config.toml
arch = "swin"
model = "image classifier"
dataset = "photos of plants, animals and fungi (iNaturalist)"
train_examples = 38949
image_size = 32
crop_scale_min = 0.7
horizontal_flip = true
targets = ["class", "family", "species"]
num_classes = [15, 181, 646]
norm = "layernorm"
norm_position = "pre"
activation = "silu"
mlp_ratio = 2
head_dim = 64
fused_qkv = true
bias = "none"
qk_norm = false
parallel_block = false
inner_norm = false
patch_size = [2, 2]
depths = [5, 5, 5]
widths = [48, 96, 192]
mixing = "cutmix"
label_smoothing = 0.2
loss = "cross_entropy"
head_dropout = 0.2
init = "torch_default"
residual_init = "none"
optimizer = "soap"
beta2 = 0.999
lr = 0.0023
beta1 = 0.95
shampoo_beta = 0.999
eps = 1e-08
precondition_frequency = 20
max_precond_dim = 1024
one_sided = false
adamw_lr_other_params = 0.0022
steps = 9700
batch_size = 384
epochs = 95.6
lr_schedule = "cosine"
final_lr_fraction = 0
warmup_steps = 1940
weight_decay = 0.3
adamw_weight_decay_other_params = 0.01
Rows from block 5, named by matrix and row number. Rows with one number belong to one neuron. Each number is 128 + 32 x the weight over its row's rms, rounded and kept within 0 to 255. All counts start at 0. Numbers have three digits each. After the name is the row's rms in percent of the matrix's.
# fc1: MLP up (model.blocks.5.mlp.fc1.weight, 192x96), inputs 0-95
# fc2: MLP down (model.blocks.5.mlp.fc2.weight, 96x192, transposed), outputs 0-95
fc1.9 125:100169112160107098088170139081134087101161110119109095159137160091095168130077150165153105187149144171107102108124110155136097176118150090119127131080125095180094065138115170045110083117102113114190130069152076124084072096096145109106163168088091141130162084143106108149119130101166153109
fc2.9 119:081135128103136164126083110116169120141124150107091176061136085132154098082140108126151101033097086070148137103178104084144088069138094111122073118131072129083122144106146116163103102115134136127113096173078146096162165149120146107134067095146148140072132173111123184121163139197146157130
fc1.10 097:108063077105169114117119188106120124146168087115115115137085122165105151167060107117147207149107075135100157133145165084073117078034152097087192132088126137128130134093130136165141118130125151092121143113167142137165135148081121139176095170089176148107090122163079126125115091103091128107
fc2.10 103:140219208163115156141138090095145087144139130152112124141103137133166120093141120088086092107122164106115085145137113135144117173245128158121096148109113166150138165117114129108084139139152117127120117132123112136056122154132176153100181124175082107157185131159195059132152150147175126129
fc1.11 112:142167108134110137086129103139170095113066109091094140110118111088124108147111132182123158169109125115159169107152113117098142228097156143169181096096185126102133135068144157169024108065140119169115116109124155113098112074149172137124122138135187108126104106156121079132107178150162118166
fc2.11 120:137118144179160133187101114111097132131131149203126134145112132159116132111157149120128122094174135147083144139125173128164109098178070123070069125100109125138114175169153125090227164176178131110178116122109139108114136205140109135142155122130063139149121164168137187095191091128112107081
fc1.12 089:114100118160076123201075090116140139126150148150116148125164126147163104147153145167130182137068119145179164158144208147113212121147130169134162144109095076136127170105119105088204130184176131145153140090123175144135161141190167090173135136156096127189122122175102117158127121125163133128
fc2.12 087:152125133129206134095142124159106190073182145142063153155104101116106104123130154196119053118121136093146094110104099117119073163122109065129109169135173146174154118169090127103095095150148069094136125169167092076139156099107123094083125165103143113071139127134097122067171125174122116126
fc1.13 105:166115116153057071128172185108111159133131115119148123134111151133103113158109163087098128048091187084217078154120138096157138094146149090137118089116102109179167139167159114145114142141096092135102135091184125149102180102107085144087145166140137126091131076150080149118088105125185131092
fc2.13 111:099168076120181175125126130203153079135140103094134125148171140133156108079125117109135112138170095131078175113105143168116117158107116125066151162110131169131147142088074167091157186182084183129200125152122140107166099174144135080160162095129172149124121157144168071144165161100084148131
fc1.14 086:092099136172134126089129067170124096123165092105168110104134118145096101110164090110110084124115122075109106154086106087115144146116164069125103136085103166146144157083137100138178084169075118192134128069180105094080170102092150148100191120057119110126116110152150091136151151142158091196
fc2.14 101:101117141107092094118114143112160118122102177155092094095076153105131156140140167094168168104079138120071131095129132120214113161138129161090120111121122138086135124106092169134144149067186091166150078150050144088100099164108088137103088082157134126176082154102144101173131091088190158165
fc1.15 105:090157158072137140122190168135119162136138076114149134088080122125118104143118111131076092086068133104095144084090120179134050145073105096123143061184154149125147104095148115082152134141200136115129191090105164078073139138122098132129070109115165151145115160133097124128189126125149114167
fc2.15 117:171079139197131098138023114111115126133157138150107132137187111164128135093137141155134163181161130134183103093189121067112167107141155150168160153119129118117118129145129148160158128124137102138160081178140104202215135175114118120134161139129133127087099063161146130132048102121142127134
fc1.16 082:102149128073169086149152071148115120121112157084107135155133116134112139090134167115114149088073096063129111038072152127092136078121118116121155129121082171154148101101109175141174156080197146193127187154118123112136125162115156066055134162105129168126116120120119112128067157117120152091
fc2.16 083:113117145118159131085127151129142118119183118125137126185145065157159151187144104127127136169143151198122159237160148159185110081144158096150137122116207109134111078105132183137089145102162154135124053175131087164114068106085133166158127149114140159116118112141170147102135137173154148122
fc1.17 095:136122020138146089072141135113121127157144117061068104133147147107118110126124143145119142138162166143102090056101177110065118134082092169099135168144098133136113150105127070165191108170091094136149099108109155088167131102088136130147143167097166113124107106117133111066125164062180102110
fc2.17 110:122098153179096133205117107122189143156145118123163091105111136109131064134148121122088116128113114106140077167176118119104166099114104096153081098161071180083163122144166134101048116129112119057073153126138162083090128106131137148140121110111082149138209129108149068193093138101120139112
fc1.18 072:096071149086126100194167094148177090104133072107111149103142133146112098140141101148178126181104183094161166151113158088142160105142106118191089117073129124127168105143149104070163126159168146111157152150134175126110121123052177110135175089163137141126098167125114088111099125082164130204
fc2.18 103:189080134139182152060123143121094153117139168119111185147128125157195131113112106163131120121120099099150070117086149125072110150130150139111074106197166094123130159112137107131097167137085100068118110114167174145123118130206130093097131149112112112137146148026093106085102110156090115083
fc1.19 118:139108178119122110169133133118159152082136137136129116175138125071159118133160140192123113139158090177198124050118048157109174125141143120185172142141089174124151157180114122146172173132182128123127167069108148146146078062176139102108127178145115144111092130117100149170108133100185119107
fc2.19 097:133135064123120167124176121169139099113137107133172140101122141110155169111101153115109119151073124053068120203159202168189055083138135145107103149108172165117108114058167147088093109111112126122138127183129121136139159144111122149194175106117101116102171136114190107107158160163130126112
fc1.20 098:111118210144191126109111088087147111183132125140091128120093115104138121072184082196174117171206138174094137170132106112136183136157138119094134187152170164139044135112093147077104116099146138188143088156148130127124115097133152122131072094121161137160149112134136159137112093107163122109
fc2.20 105:114089038099050150157134174165084141075159098086142136130152141107117160181116140072072111168137120077158125088122117153134088118083139129148121080137135107129153138158119122139159120145099122064149144113097110097122169165118113098186194119159119163069079141097151118139167150190110154101
fc1.21 111:137092148074089141146139130110138129119048114129147135071075121141147187163134131093171072166103081111105151091160099128147134094150182151105145107104176039106125126158069112078138135060129160090142099081159134115091162143096114088125067099082139126146131132161097156146107093129072140135
fc2.21 102:144199126168145118084183116173081126167182156103105098152125109155186082126105093123127150076122180185165126131119075143170086053172088105126151095147105167125161136120133144109091117158206115149178097142125127085090088091124128182131153153134098116111149122060167116130138123118158132142
fc1.22 108:070107118153139106173117149126137205142126157102083100099085165179149179094182130093093144158102096139089148111080110158133137144183118088132132112127087116173154116097101091101141071092115097038134102154141126132114153147059148111089132153156126075112140123115195124163159147102184117087
fc2.22 109:178097185077121154101138117115155072116136147148154178135179169086122084103087131165156135088166157117149118132162098099132124145088145137147124158113108143095082095170148141134174173149150142183113178077106155155132076115122099116157110115078094130166113114161030198060113135145114144148
fc1.23 101:114122138163158164127130159127135129164093158143170097083150205122151160092096133109099084149118149178109108113182090112169133126103131183090197162141102172120103100109140145174150116081069186200082142118118105149116163133115082119135152134137138164092105161121174175186102157109175180156
fc2.23 118:197087125137149113067154164114108179078164136134098139200092070139132121131164105152096102117159110074130083081118104125057092146114111090119122173181212157154122144153117106170072142120132129118154145124152092135129192118115140114101153170145130092088150084106078121087149137115073140111
fc1.24 079:138111172135109128075153161107126071147173084127138106109149141096062131103175166104082107158121169153130112090118153108053151100094092130106070123160164161137133169088099085166131096116198099130119144138160087123168125108146147108126083127101112188153118148103038075162138071152108113135
fc2.24 079:139149081116094136183088091193098165104121162108122150165137127108172140161073105132165132134148051110129097166119145164171109109157189105142110132122091141098107039118117136124137153122071148140083100079116149169109167130146139149100157122150149090076167093094198157055122143110097097123
fc1.25 084:100150118177113187117125129106142118052121130113131153126134135139146141124101111184182061130162106125150137098131103138107094122093126087125108156060095123085143139146110157128108139118129093112144125181103088122198154105142145013092145125138142147032142083124114052110144184122128165126
fc2.25 090:147139088100094033133169148136087102163143133159093134134127120129106142150155157105091162098053118130090139141144164111125145134170118188122147055147172144177073145118162079134145073109089136104100123064155164107104146136092104208142088127149129097187096163141100180128136082127131116134
fc1.26 091:069144136091081147111111069134158145077127102082196127155034126070102150083085102127116113122133137169107094105100085149104149152076126127110167057165143079144137151104095096106133132110096116131120144074093191156068111088116119094153099106124173147164109111111138107121092118083115168138
fc2.26 088:143076138131178127173133107102097095147125162111068145057177111193147116163146124108090136146058071082121100136145126111148092113108117088122080172089097128097105129178059147153127148112122134126149120188134051096128156158108140142110100132137149125127195116120122061151140135167203134150
fc1.27 093:174161171127137226221106127142160144110129136114121127126187130118166149090215104149125089111147160110087083125182137134134106134094152094146124125109155058174098107148105151147123111123140116145112158104164134042142055115132165172135168125119134131142096190108108120132149160138154103112
fc2.27 093:129114082161103088061166135146074114152202135158144093122081118116127109150058163117171136080109098137116139184130143160089202087118075154146111155090136163134202178148140109109191136138124157156143132138124155167133224160152146125140112118162142171113147124133154126125134126096139141186
fc1.28 117:063103110110166104137099123166129078078154107062157127128119116089146124094085095103104142116107129116099102141174134132161113150111126116106110154109173127138122176124072103147129030091137175134168085094088146104135173134071102052053140128135138136096096081129045147118150151151128102125
fc2.28 118:101087160144124114093180159144108099142064170161157097077112138151179076141143128128088168145134165107089180116141153121105144114150097158135121087145091075131128142069132154091139139100130113084044132108081106145126074138143099217176144109069089163152127143122143113173124108075128173150
fc1.29 099:152104091122137113078139123115194122067164126149119113043061144128091152117119132142118115086118131059159144076116125121080064119103150112104037113114111149123060145084112117110136090098113126115109148136155106118114147091165152096057132076083143088075159123119085083140125107097140122095
fc2.29 096:140108163083084154139141127137093143174090108119108177218161137087161160099140047110100140171129112196111050127106107117132172139102106104156193126129125100127158092165125129127125109144162180141140086116084116111096154174082110149186114176126098149160104086099162168092090126143121123156
fc1.30 091:078138125165084164123082096115124159128091106098179141157124137109161066115097157168080143123099097192119074100186130102139142081146100147106106143147123080095123199123144180089119159175148112181171120111112138142127122181097115191110108120167167152070114117083097052128122109109124135164
fc2.30 092:187142176117167126115127132114156122128140171109088147093133081157119158120160118046189078109143183093137194165054154151123124197106127146143155110107126133153182096153100108150137121071147149103077105134141109109089140097147141067146144142107131123172170134146183127169131159144205149099
fc1.31 084:127133147132132112128148044112143149155139112093143128107139106097021176139180104098160176150111139147136160079170132140160110090144158117184124134171120124106099122187116109113146106196167089175186070128155191090147126123120106127139139163114178119111153116133159112118117177103214132138
fc2.31 115:129138095150179159147129151151146121114111149117130132172118082185116105107108137100120106118147200079077159057130160095120203212143115109091155159140166136157150201117116126124116129089041152106133128128144116153076111135158143164136139090123186123150129136139148122081187096121054119153
fc1.32 103:151078142112149145083149124120145162096059129160200122112147152120159137169037105102044130116169121149145171140081125149139183170130122095120100153122116116169098155163104094120148161149098132202115082117131112114120117079150124092092180155174102096169157189136142101141188148113130141135
fc2.32 109:131152122131148119199101125121126151188141142124067103097141153148143118144196160132213147157144159094136129157198098106102158112085119082107078168111192097113106070107159153178145099114164080126085127136119135097136153171088143153144096111147092131113140159149104159152071093168192090120
fc1.33 103:102125159124124089117083117103098045137094173110129129140120155112082086145191154130160198093111159140121216139125103147161136102103165127164045126125145091132158143130127149074140156120236128073140162110122160154141119120144167134167123103132119190130160120092115129127164151090155126093
fc2.33 106:183110132077106133178118149157143199121179114115103114175114125088136132141120106158110089126166086121157102101102176132106146084123100096141167189153157164162069112122133083137093083141106116187193094137139087146111119164067164120045104199117128110084109126142130086125150144160113090152
fc1.34 099:044087089137150132105097090159099124158103114114110116160109145163114117176129109139113176134156158136088103096107149131071162135131137178142098127103151090172169142110184099138068133087163073172115156102155093138163170190049127121110110133109121161154118137111114207151176128109104121200
fc2.34 098:194144110111071139206195194134125133132119124098156144168180120111146100122092119068182087152117096098123127140118147150154111106121156136143151139161192120141105073146072187126151170189091143119147109177125098168132092120182109077129156160114140108062125108101152110140121129190134106110
fc1.35 078:111145189169138135151153092137147096107080137116122115136148155144113149194168168119163134164135160136128156130154155165151161125103125149152105157102039143126077129156126048174141136108183116161137127105119167112133135066097195152100076155094126185095148119120118111170136100045128152197
fc2.35 087:133098097092176098115061096097101158137111085157174107183157068102118124114131125117083095146098097087190098136040097096099093162122173070125191107147160144204157134123150146154126108183094091116133125124090142146116126131147125112097147118147137133066067114084136120120112126174122093153
fc1.36 083:093119140148074061105112110151162152143084141098122144111174135128123141168056148124111157133156126165064086093077143081118179143115143095155062154173090117121192136134150048164098164156160166149097132149144146118124108134158104052111118104164131139157135145156137133193130152071084119153
fc2.36 096:137186104129123140104181128158117112139165085167105147101147104137148102119170130119161051137136100120109147120184143147124075095156113129143075111088156148068057105109078135070096091102090118097138116133100072096152128151137105139152164101128092144055174180128136144149220114153175105118
fc1.37 090:111034117129154092120116137124111152114157111150098123058101108120095131108150141130130145164087088152130115123136107090114086165176078142155098151138122150174116021188101160118097100120119077131132094107130100045136139125106179078061138131077082124112165099149144099131136102113134122072
fc2.37 090:123158159145127123180134096088104071092146156081104114184100127189125062083150132085125070094110152110163147074107152140138139097086146122131170138102111107078139198118166052163128156138173161135070154126129144219069089123152123131139128112096152084113144105113121129161101141092121152123
fc1.38 088:117067174116114123185099081099124179092097180129136125113091137118161185084146111113101149044068095107153120133146180090150079115115087152181149090162118125150136163187171140192167132093159130171091144103125102098165100133129142132146139137060129089099155121146156091095089117144153100131
fc2.38 086:151195095095124122084174150157166104154197087120200115141167150107092074140102159113144105171170107159115176106096110152107139136129159098064148139101141154099148116083095131093137093156119166068187083144123155151141163140150127184152119120173152161103144183072118180155140160116131166115
fc1.39 119:079160168121096112099109089131103070170156132142121129107152114092125097077147114164135128137071130112147142115124160094127110096074161099112130127088138140189103141069115151190145111124168143092107095111134164115089106203119135053141130183175101125048172104163156147099185132096081136085
fc2.39 100:128134124146125141183135147125162185108105125150178121122118083145115128187063081097104139121162110097180122180167077164171116142176136096150116124153120090100116147202139152109094120127140128137143207121179134090126150144095105205164149101112139090139152094057141062124071119156138109169
fc1.40 098:110061126131147115114121156143197133152157102159107116088138149093122120081153112129131114190139065117117155112175083137114125154129122143101083132121138124087079076069143187147108126112161087105163053112063163089109132146204185098106103147067089148165156163105123144103157122129147072137
fc2.40 110:105179095116072133122149080098089100050135119094133106127132130155193160142145105129112109103111170134164128149034170138149106082168151126126164095142111137146147174163151073119126120154110171157067184120191116146158118126085125142145177133163164115122124065137106078169090169087125162121
fc1.41 079:105122144154169143158141102081110178142164158162130163146130167172200172155136142091100109113118166144145153131092112176126087155169133145111118127184130061172164131099147120125149133149170161133143140068143121113143133135210147091138189109123163158204116197161072161108178149111172113136
fc2.41 086:135117102131104074072095148170129097121129116096140114120124104098120080105116082149150160170110068082125177115180175141136153125135117121139144109107135176100102114190127166125139155111140084143158166179106109140133077151068133164089022109160076099058125121083151105153102091156107105175
fc1.42 119:067152153174128134119149190100141170132153155089113145136078148152137098114136124166126118129206095111095145193127113129196173086172151133075167189160152121111151141123114156097091162110141115149165126160126169143158133137110137143099097185149152088158139132133222121122158079118204100137
fc2.42 102:208102106116130110130105090165094116154105086125147150149139129079155153142107127090119153112106146144171122058107156118060086158062128125161104045140083152149154113164107157162152115137120140129131099128128082121099071131149084137105167115161106194138158107069077110137084180141053122133
fc1.43 111:129088105100132106131155141100062131175139102093127149056073094163161091121183098107060134078133094083167138116119139095140111071166104134106154092131089153123129170146110098167156153122158160171140080130139137105121189099112114164112062149198166104072099113073092127123145149156150113151
fc2.43 108:087167154210155128088163124129151120114132192149110107187161095099137171115120162102178098120080125095087125080116134096140120136056107180176115168122143075122088109126132171100088079136133123123131151147111092131174071115107180087159170123089136177145151150177117171179102102088126117121
fc1.44 089:141124169136180105086116134140111123073151144114168129131125089104129054175102145174152125147143092125148063169150115129163099110057111143134152176112188070080144135103134165110126092088162093139205104130106079095150060137179142154123085114117076154113144151154171079140149107105178129139
fc2.44 103:118153126119118129151126120101146122179120137169141142124113186122114137090155130063147128112097130074131178080137111096097186151147174101122109124140078184152128077162089116104113141169095133119049176139153118163149193121088097130092169129083180152177098127110050155088096088169098087103
fc1.45 095:108110123127127154130100165122150093139076103093138091088174143098074072157109137163134118172100114169054154151150114130143127104137101115146114157149191138201147065120149105102108142154157130124099124085102142087138144144128123148085142056081185140127113114152158109156094062184212127082
fc2.45 093:109150120100115121150082099103103124167105135113149098096137142155121172082169138106124126099125123034173126111121146128161125149140133094130136078092119101090115168106155121151110104126089097141140104163140132151059122076118168086168059179170099066092119127151139140151126211071047091162
fc1.46 107:146122073077163138182134155137170134103119137160120105065125089135121156100134152162156051090127165088126150113131115140124179154127137086147118134102161125157103125092137113074124117154096088055124159196138083172127156112136196117098136165126184122117159083144158115073174208149120174140
fc2.46 092:160119145124103133080118135122049118156144149106165154187131164076149099179152091064156131149130099141173125091122119124083079095096124143164132131171095090145173120161052159150162109125114180152120083093104116126121115140152085161135149125180105175148071119061133143147087068147077100122
fc1.47 079:114084081049076131216150142066124172094168115171125069108102104159085140138120150106114098101090130127110115132147106108124132157178111160086093157108104183125132096198131122124190118133187135156188124112132099144138111196113125097144164147137135120098101103094107086153110091159091162107
fc2.47 093:171153155163175124141138149185135081164142138052079144123114145123161119103155092140132138098193110143109174083108167136132169132083120103148179102105171084116133187108135108147101098107060155085079121105100123101131114143135142155108072125130054108184152196137166136156195106104138124110
fc1.48 099:123145113151138128127122106123110119148155177066158073124169165108102034072111119151112187130147154077107156163121157087118146189110085121094073117135121142172169139128159151162163158125168110128101122173091167152147111121108173118179131165137108119084209182134151111104094192111146142093
fc2.48 093:134159081160098077130135111167133117151105125143176177157151066158151152120123127156122102170108141135149128154133091178158118082156108167187145141144179176101138066128128112068086137128138173140171163123135073104114211105124107201087182104144133128143065087123113166110148119139122102189
fc1.49 076:127164096152187158210180131084116176167147085116068080142144166131141171118125108134116155132140145154099177098132192119105120113148167135167121117086085169133147107127100114058151146092189149133185139156126133122124123107075148112125125160122145167038184150069113115125137154111157150100
fc2.49 075:104116177073076079092103138144198045123089153107164150170173134113100088111156168140141111081121112137172093180118090131086174105129158098081101186159163122143112148140170116169100145159084168140146123091192155142128056153106142131143125160102084134157068143116119112132148121107132103133
fc1.50 092:164112093105098222119172097178157122141179131063132068097142118136080123110180122141196114088112174136135092093135103116151192125171133134131176156073135165172142102094123094155118114140076098096126178108143137112125081146140167159146122131190113086103100093120129101108098100092101111091
fc2.50 107:159138165166176080109140113130060134130127112176129133124129133154153159129124141156094126198099081096079136152134200165103077101097159105149055079174105099073093091144141171146127116142164108104137098129143147115141144190142113055138077144117080145089196180140134123157133112126168130149
fc1.51 162:121153158085108095102139157120100081113158121171133060109126127114091142119090130152126128129066159105109115148163158144035196171094133136190103178163074145090110106132100147100113134115133129142144050048142189138164126124080130164103110108103117129127107183154139197168116131139125133101
fc2.51 104:084118100115112139140142153138131191151070100117156203135132120108108118117162129102146176136142079175149100143105120110207055078125138100080142082130189124204110132150163107132160133154144137134168197161098093122117140124137113114198118135154159102122171068111076102112126112136079138175
fc1.52 105:101164114150114108104177148109085112119083121144170146053132161110149103085092102096118129121142126148135190141144158096167178196145081125150087135161175087109188053148100130114123082101080149106164094172138052188129141103140090103116099109171150131134137154149071133125136127119117142188
fc2.52 096:163088136162136142171068118156139086107154122123129091120122140089110139168112174104097117153197121134112109115153093189153101100131106095139181060164096111133147108134168144105060139118145121095108141138102158043084118122096167161153150099109033137147080174084123152139116143179168147094
fc1.53 096:154098134117088088096119111129161115093101128097148162119175158145110119180117130089135157139164143109174134166153154079120233148184185177114099174098119137103128139166150151123125101081089154139129067119156058133161100108156134123177178140143094121127154060096148085125100177153098174110
fc2.53 112:111077154181152112123105130112072109177157120189126162169058092118144133090093140161128138182106099167107157063168091146132065097074084114130152073161137127108114081146111139160150149187177095117140125122120175110143142172110125102067072135123171179105129153140130112149118104122192132129
fc1.54 085:130140096123178115057092122148088071129109133088172127110170164098121113100139108165115127134090147133137201137060141140088158122136094151165103136121155101154100110118091146121121158161148191169086111111193117093139187068150156102166139139107136163103180069051100160159117137144100087099
fc2.54 091:143108158107068110137150100126197166120141069160091088121106135125128109125126117129122148153124088092151112122201115123120158134130149094144139140165063174130147110202136098118134087060127042126189144107099136156114127168094083126055093076121161082114155130201115129125120145099133181144
fc1.55 106:137115128154152152183067106162093157131141135099115104130097065116154121085170134084110093182151081139120146136179141133083154168156085101109112098104162096148141147096121110185090166154159145055127145135145135149088150129126139116108158205158197142048095135091114158088138158093148075148
fc2.55 092:070163100096132114099181159094142117115116095155141148191164192104083126151090114139146097085062172110149124110156164102166111089093156066115102155143112150137114108164113116079145131132064100172136160114104109123181165147137156136152100064098113135161142063167114089147134122154100203092
fc1.56 100:170104167079120095114086177122117124082095124153086093090179163093098110152163125124116143120164148144110158079140035111083190135147093114125112100112115075139119141134101107116143137147148107132137089137131139165134084083084075149156036132179168093116098122086097174174100101174157126111
fc2.56 103:085119127150113163123164098128173083090180149126139177123092074163127143143071158069178116107085129115153091190127176131176109149159147155099158157105103149144169120139126141111098130129120177134119146072107143125122201149182160120140196106108118167122210082192128097135142125084141164123
fc1.57 094:102177093159098082093083091090155109129170086144105152093118177152144125088179147119160110116121102098120101119096132138118127131117130120103177116104141143171178067123098125167173119114164088090159115122210068181189110098110169138136073131032179135137098141078138116135104106118138151121
fc2.57 103:108122090135168151142158142124035137111130157121090086124110093111121145177142136102148098123116129120089183180184152086124119108101100134179104137109125066090083165087197158116129087109111099185063146112093093116117106175161110140133177101150123143080095177147076174112161146174101102136
fc1.58 089:153064098067176107145156153154130128163127166128125098135166127127119136176120170105108176126149123114111117150124121138177158177012119121091145140083082179128095203073092110133095134165141186157169113130085126162119120170086192088115125130160141124141131113137142107085081112152138166123
fc2.58 107:122169145164105199104092120143114103079165104143166108107081211130105133164088126182146171100122168148145131142162162161102103118160114123146133144138153151117185116136160135183201129154138101141089072123061149065138153114144101212146118148095082116109117139099071109128140171124162122093
fc1.59 108:084168099095138116086132149141126151126121066120097120127124143162156124095182138105083179091082075169104069098168113087083196114150128129109056148139121104148135157154156168103109056132091134123127062076117199155121147140144153161097145146142130096124177169074165114153112098160099142121
fc2.59 096:105085131115129128114124149154129147136138148163147118138152078079062092118075096125170115160162117112158151174088134158201046109090151088090193122149157138099093107138100073114169182094168095138128194155125071105139137149102128114198123129110099131158120097187137100101125132075101101144
fc1.60 114:131072132179068183114119132168100085114142164117134110093150081122091104166087107114140062168166129043152117151113160144189103148122108142181183127164131150056135106144154167103111169067174104155103153109143123115182111125084121083155124140114094155123096123129101131091176148082147111114
fc2.60 101:113166153063188095129125157071129171114106078123148186127156159119139151085195145109138202133070129208131123126152088107107098083117143080064090146107162105168121151114129080140155085161091091119122100137089125151065140140150144162146108134147137112160166084166164102147100115150117158128
fc1.61 119:138136158142140145163162116146152165122155132146143151105136127112209125153121086124187129114157167125125098097095128125140164178184070128125167113127097106104154117145169147147163112127058138135170094131107185086059133204158130131138138194128171106129111128221160153063145096130160183132
fc2.61 108:158113135077116109105097147093119147140144091144084127180064150164143145172138118163101134145130072167165139140137155133093132076088117149150114222189163183155107140157116062072160105129153114155117171110172063156157161087083139097116105130125126113110137106106120106125132174181062091126
fc1.62 095:125139122116160126165141150114135169114140122096085143104098194174074158092154062130097143135110108134132151125194162133151118117101121097078125184137137105099119142079145129144053145126175108150165139102114106114157066123124151084192148127159110055107132164101086127087102091126216097065
fc2.62 092:162092114098152142083126124149123149141114091152158129149128122110129144204084156106167150142132151179208121072134111120086127154177176132125167080145093150168131142183123119160175116122052166116138069130155168145097135139171074167133198148146123169108128094166117111168125178170074153124
fc1.63 091:117129124072059124150096050142168118125120129150129131083083109107155050117106137186105116182112115174112104088088118100147137090198121094121102110088127084089128091121168067112100144149097151160104109152120097160117153180091140088135093120087112098106114147120135162146132200128151133053
fc2.63 085:134168139148157127086141181134127099110120144106097121142101169114118136123144160032142097039102149074111141069134169105077130140089127160143170082146133143178168148111064139163151123090146135111111126145132101096131129080171089214168108056141099099132151121135127133146159096086079117116
fc1.64 076:170079105139101142132130171154131123076141086154081185153148166145170118088115144162188132078117168127120141167084123122073166072124125140108103116154129156147170100116157121106104113060135201135166162089113090172070063121126181170131142111123134186130158139150114128092153162081185114119
fc2.64 102:146100108136097094115130178132109197070134136143127134125114103164057084109162078175087147126115160126138142084171091139055095121083126116147096138142122124159138131193116096181124164046143153099142118088159185127055087149104147128101105116150154096106101140098133124100123128137056072141
fc1.65 096:061110069110100098148179129160160122130137229110152107184122169092159099123104131086147103089119160103106100145119089131185142128154196094080126108087106065164123105084155175144130130160092103115160135137149084142127092159135087126130091175146150143117154148103102121144123102089179066154
fc2.65 106:170130178127123156145073141126123118108106051134056136091081086181079168139160125149094172198126069165140140111164140121107123169112128136153143160157175175089146137191120048110172119075147098128120162114106155125120160113107152119137124074132125122164153116156172134131145163159074167102
fc1.66 082:193124088140112156155124178128094114103124101157116191109131154096118125086103114116170122112132144128159131133099129110067140057116159119141120157092141144131092081207176166094137137068162212157139073108086151171123118164104130143109083100138163176110134132112142083183174174084175126129
fc2.66 109:153100122184176091109091142107130188086106108111094138167107105179103092133156153141113103142121108089127080116119120109103100196158140120098165167147193127183142186133130136197088142142119091111145185114132149161084111150089092127103150099149188123132119150021138141072126119099126118089
fc1.67 106:143166115110139118193173170194145151131106128120170151100142126079152127102155158162129144106126112155169073059044140139129184065113149126161161148099129178147128161128086104107141142138083143166127129104127138088183127093199175169081157143139092119159095099098127120116189142083161146142
fc2.67 098:127122132166082123121120108113114113130168133171119107163125134131087146108171139133146163133120081140045171186194163150156047156164110120095154071150108177128153125131202107133100132143150166144134161109111150105086154156098143145129102125089163127135079198179050164110107084130152083126
fc1.68 065:167100180151117120153125058160169111124163160072172115163106097083136126153112137117182150130111127152155152122143152112123151162091173118114151069085062135099180121187163085142176135164112133050068161093124062156116121110127062146122134138150131134117130156147065151123133124078177115149
fc2.68 067:143116109120149121134134187116067168143089120129124141138163119151144132157170083097071128132151149121156095101129115124121123125154075113205128169172182078162102197116119157151085113120178109163192076160142216149148133134174174116130141151130122112121127116085211082149129140189112136145
fc1.69 082:109104139109109106144167089088193142128176118131126115106055157156073104121098148079057143144149084083182117155121126090125131127119137126186104171121167137104106103143179136103123142102092139102157093091063193190078104118129130113142134092103155177102104083132146084165156115104184175128
fc2.69 094:185107139132178122071090107156118092103096172133123121176125092120144170112121094201159139124082153093105077138107142124120085165156095132104107131125138145211168152171149085162104200161176143162144148117175089103095178099119122139119104188178131154122164154109099117094138115121131058161
fc1.70 109:142131169150175095165112153100146139083124144193153127117145192162095139115127120167090158158142183119111157098130072112088150156127175048118152136131156155172126142079075095116186102124107064052088147167150090155134143150098108130109129148114210108138090100141142147118171129129142082099
fc2.70 104:151170132137128162104140085133113152185132109075074118127113099123118107143118118076168103059102064128142109161108159135138100096122068197118116102105092134128128083158134142113115116075204158173210112083134145106110096118179130145123098097131078134176221118120092124141095162147115138134
fc1.71 120:130149166123122134132139129180131192079152109122121092144076109084179101135151128121113063123141081079098142081111136120105178102151115160146196127150052144129124119166174087140130041169065135147155091121166107148110107103160091082118127132150139126154088146152094055152110091169142122088
fc2.71 097:133107078106086148108129138135101092180082144080141187129121126133097156130144091173130144123115134110183070207126144163182112138057138114112092122157215115106143084099161174114098177121161131122085134132149132137129126136093124132121104131121080093087159098065152207091150186117104135140
fc1.72 092:160071133105071118099133127175100178098152176157139127086051094109140134136174137105094121091118103135184125127131173065084175128097076162107164130160131136072159161129120167147108146126164134098090088089159115173162111121037110137138156138133147112120106099095146160072102094123159150178
fc2.72 100:099173103142202177154124102112130079147103105093145110153220198119135163096136112179173123130116174167092162126140103128120085188145135107159117121100142107171134114084149106147199115139111142142144141161143141105099118139169142084122091164107097092131189149184171110202131168135164120129
fc1.73 107:128180086129124126123146170118106147116083122139221151179141196116112056151125053087129147128127118083141092152160087137154115088104155150121141156126087103153184132142137103108127174097181055083120145120160122155087175114079122132124107190113147133136087142160141103116153103136201110152
fc2.73 119:126070171121124167103136121140156108147149147144081120099132053114139211128126189172130144157115151171147151112119201174123153163157077136155130118116165162132073098091132147108086117118128183134125129077144175148146122126174152148161134085103134147079193088105110166106141182112078194113
fc1.74 085:120130138147137092110148126150095147167131129160181111129174161153179183103169112180100094122176133102112068102131133114152131042135144068118115176194099100140166127116124088093171170167150152159099114146132138180158195092104130112049131132122137115131164107131099186099109097128198135126
fc2.74 092:133156112191141128115088123128106113094040104095073139092100126133116098131094201088132125149143155160115180144138142146149115199146074167169121087110150091121101134132111139165089160144136092094173122076114151058101085163196157099184098083101093116125094113145130079126134136164146157130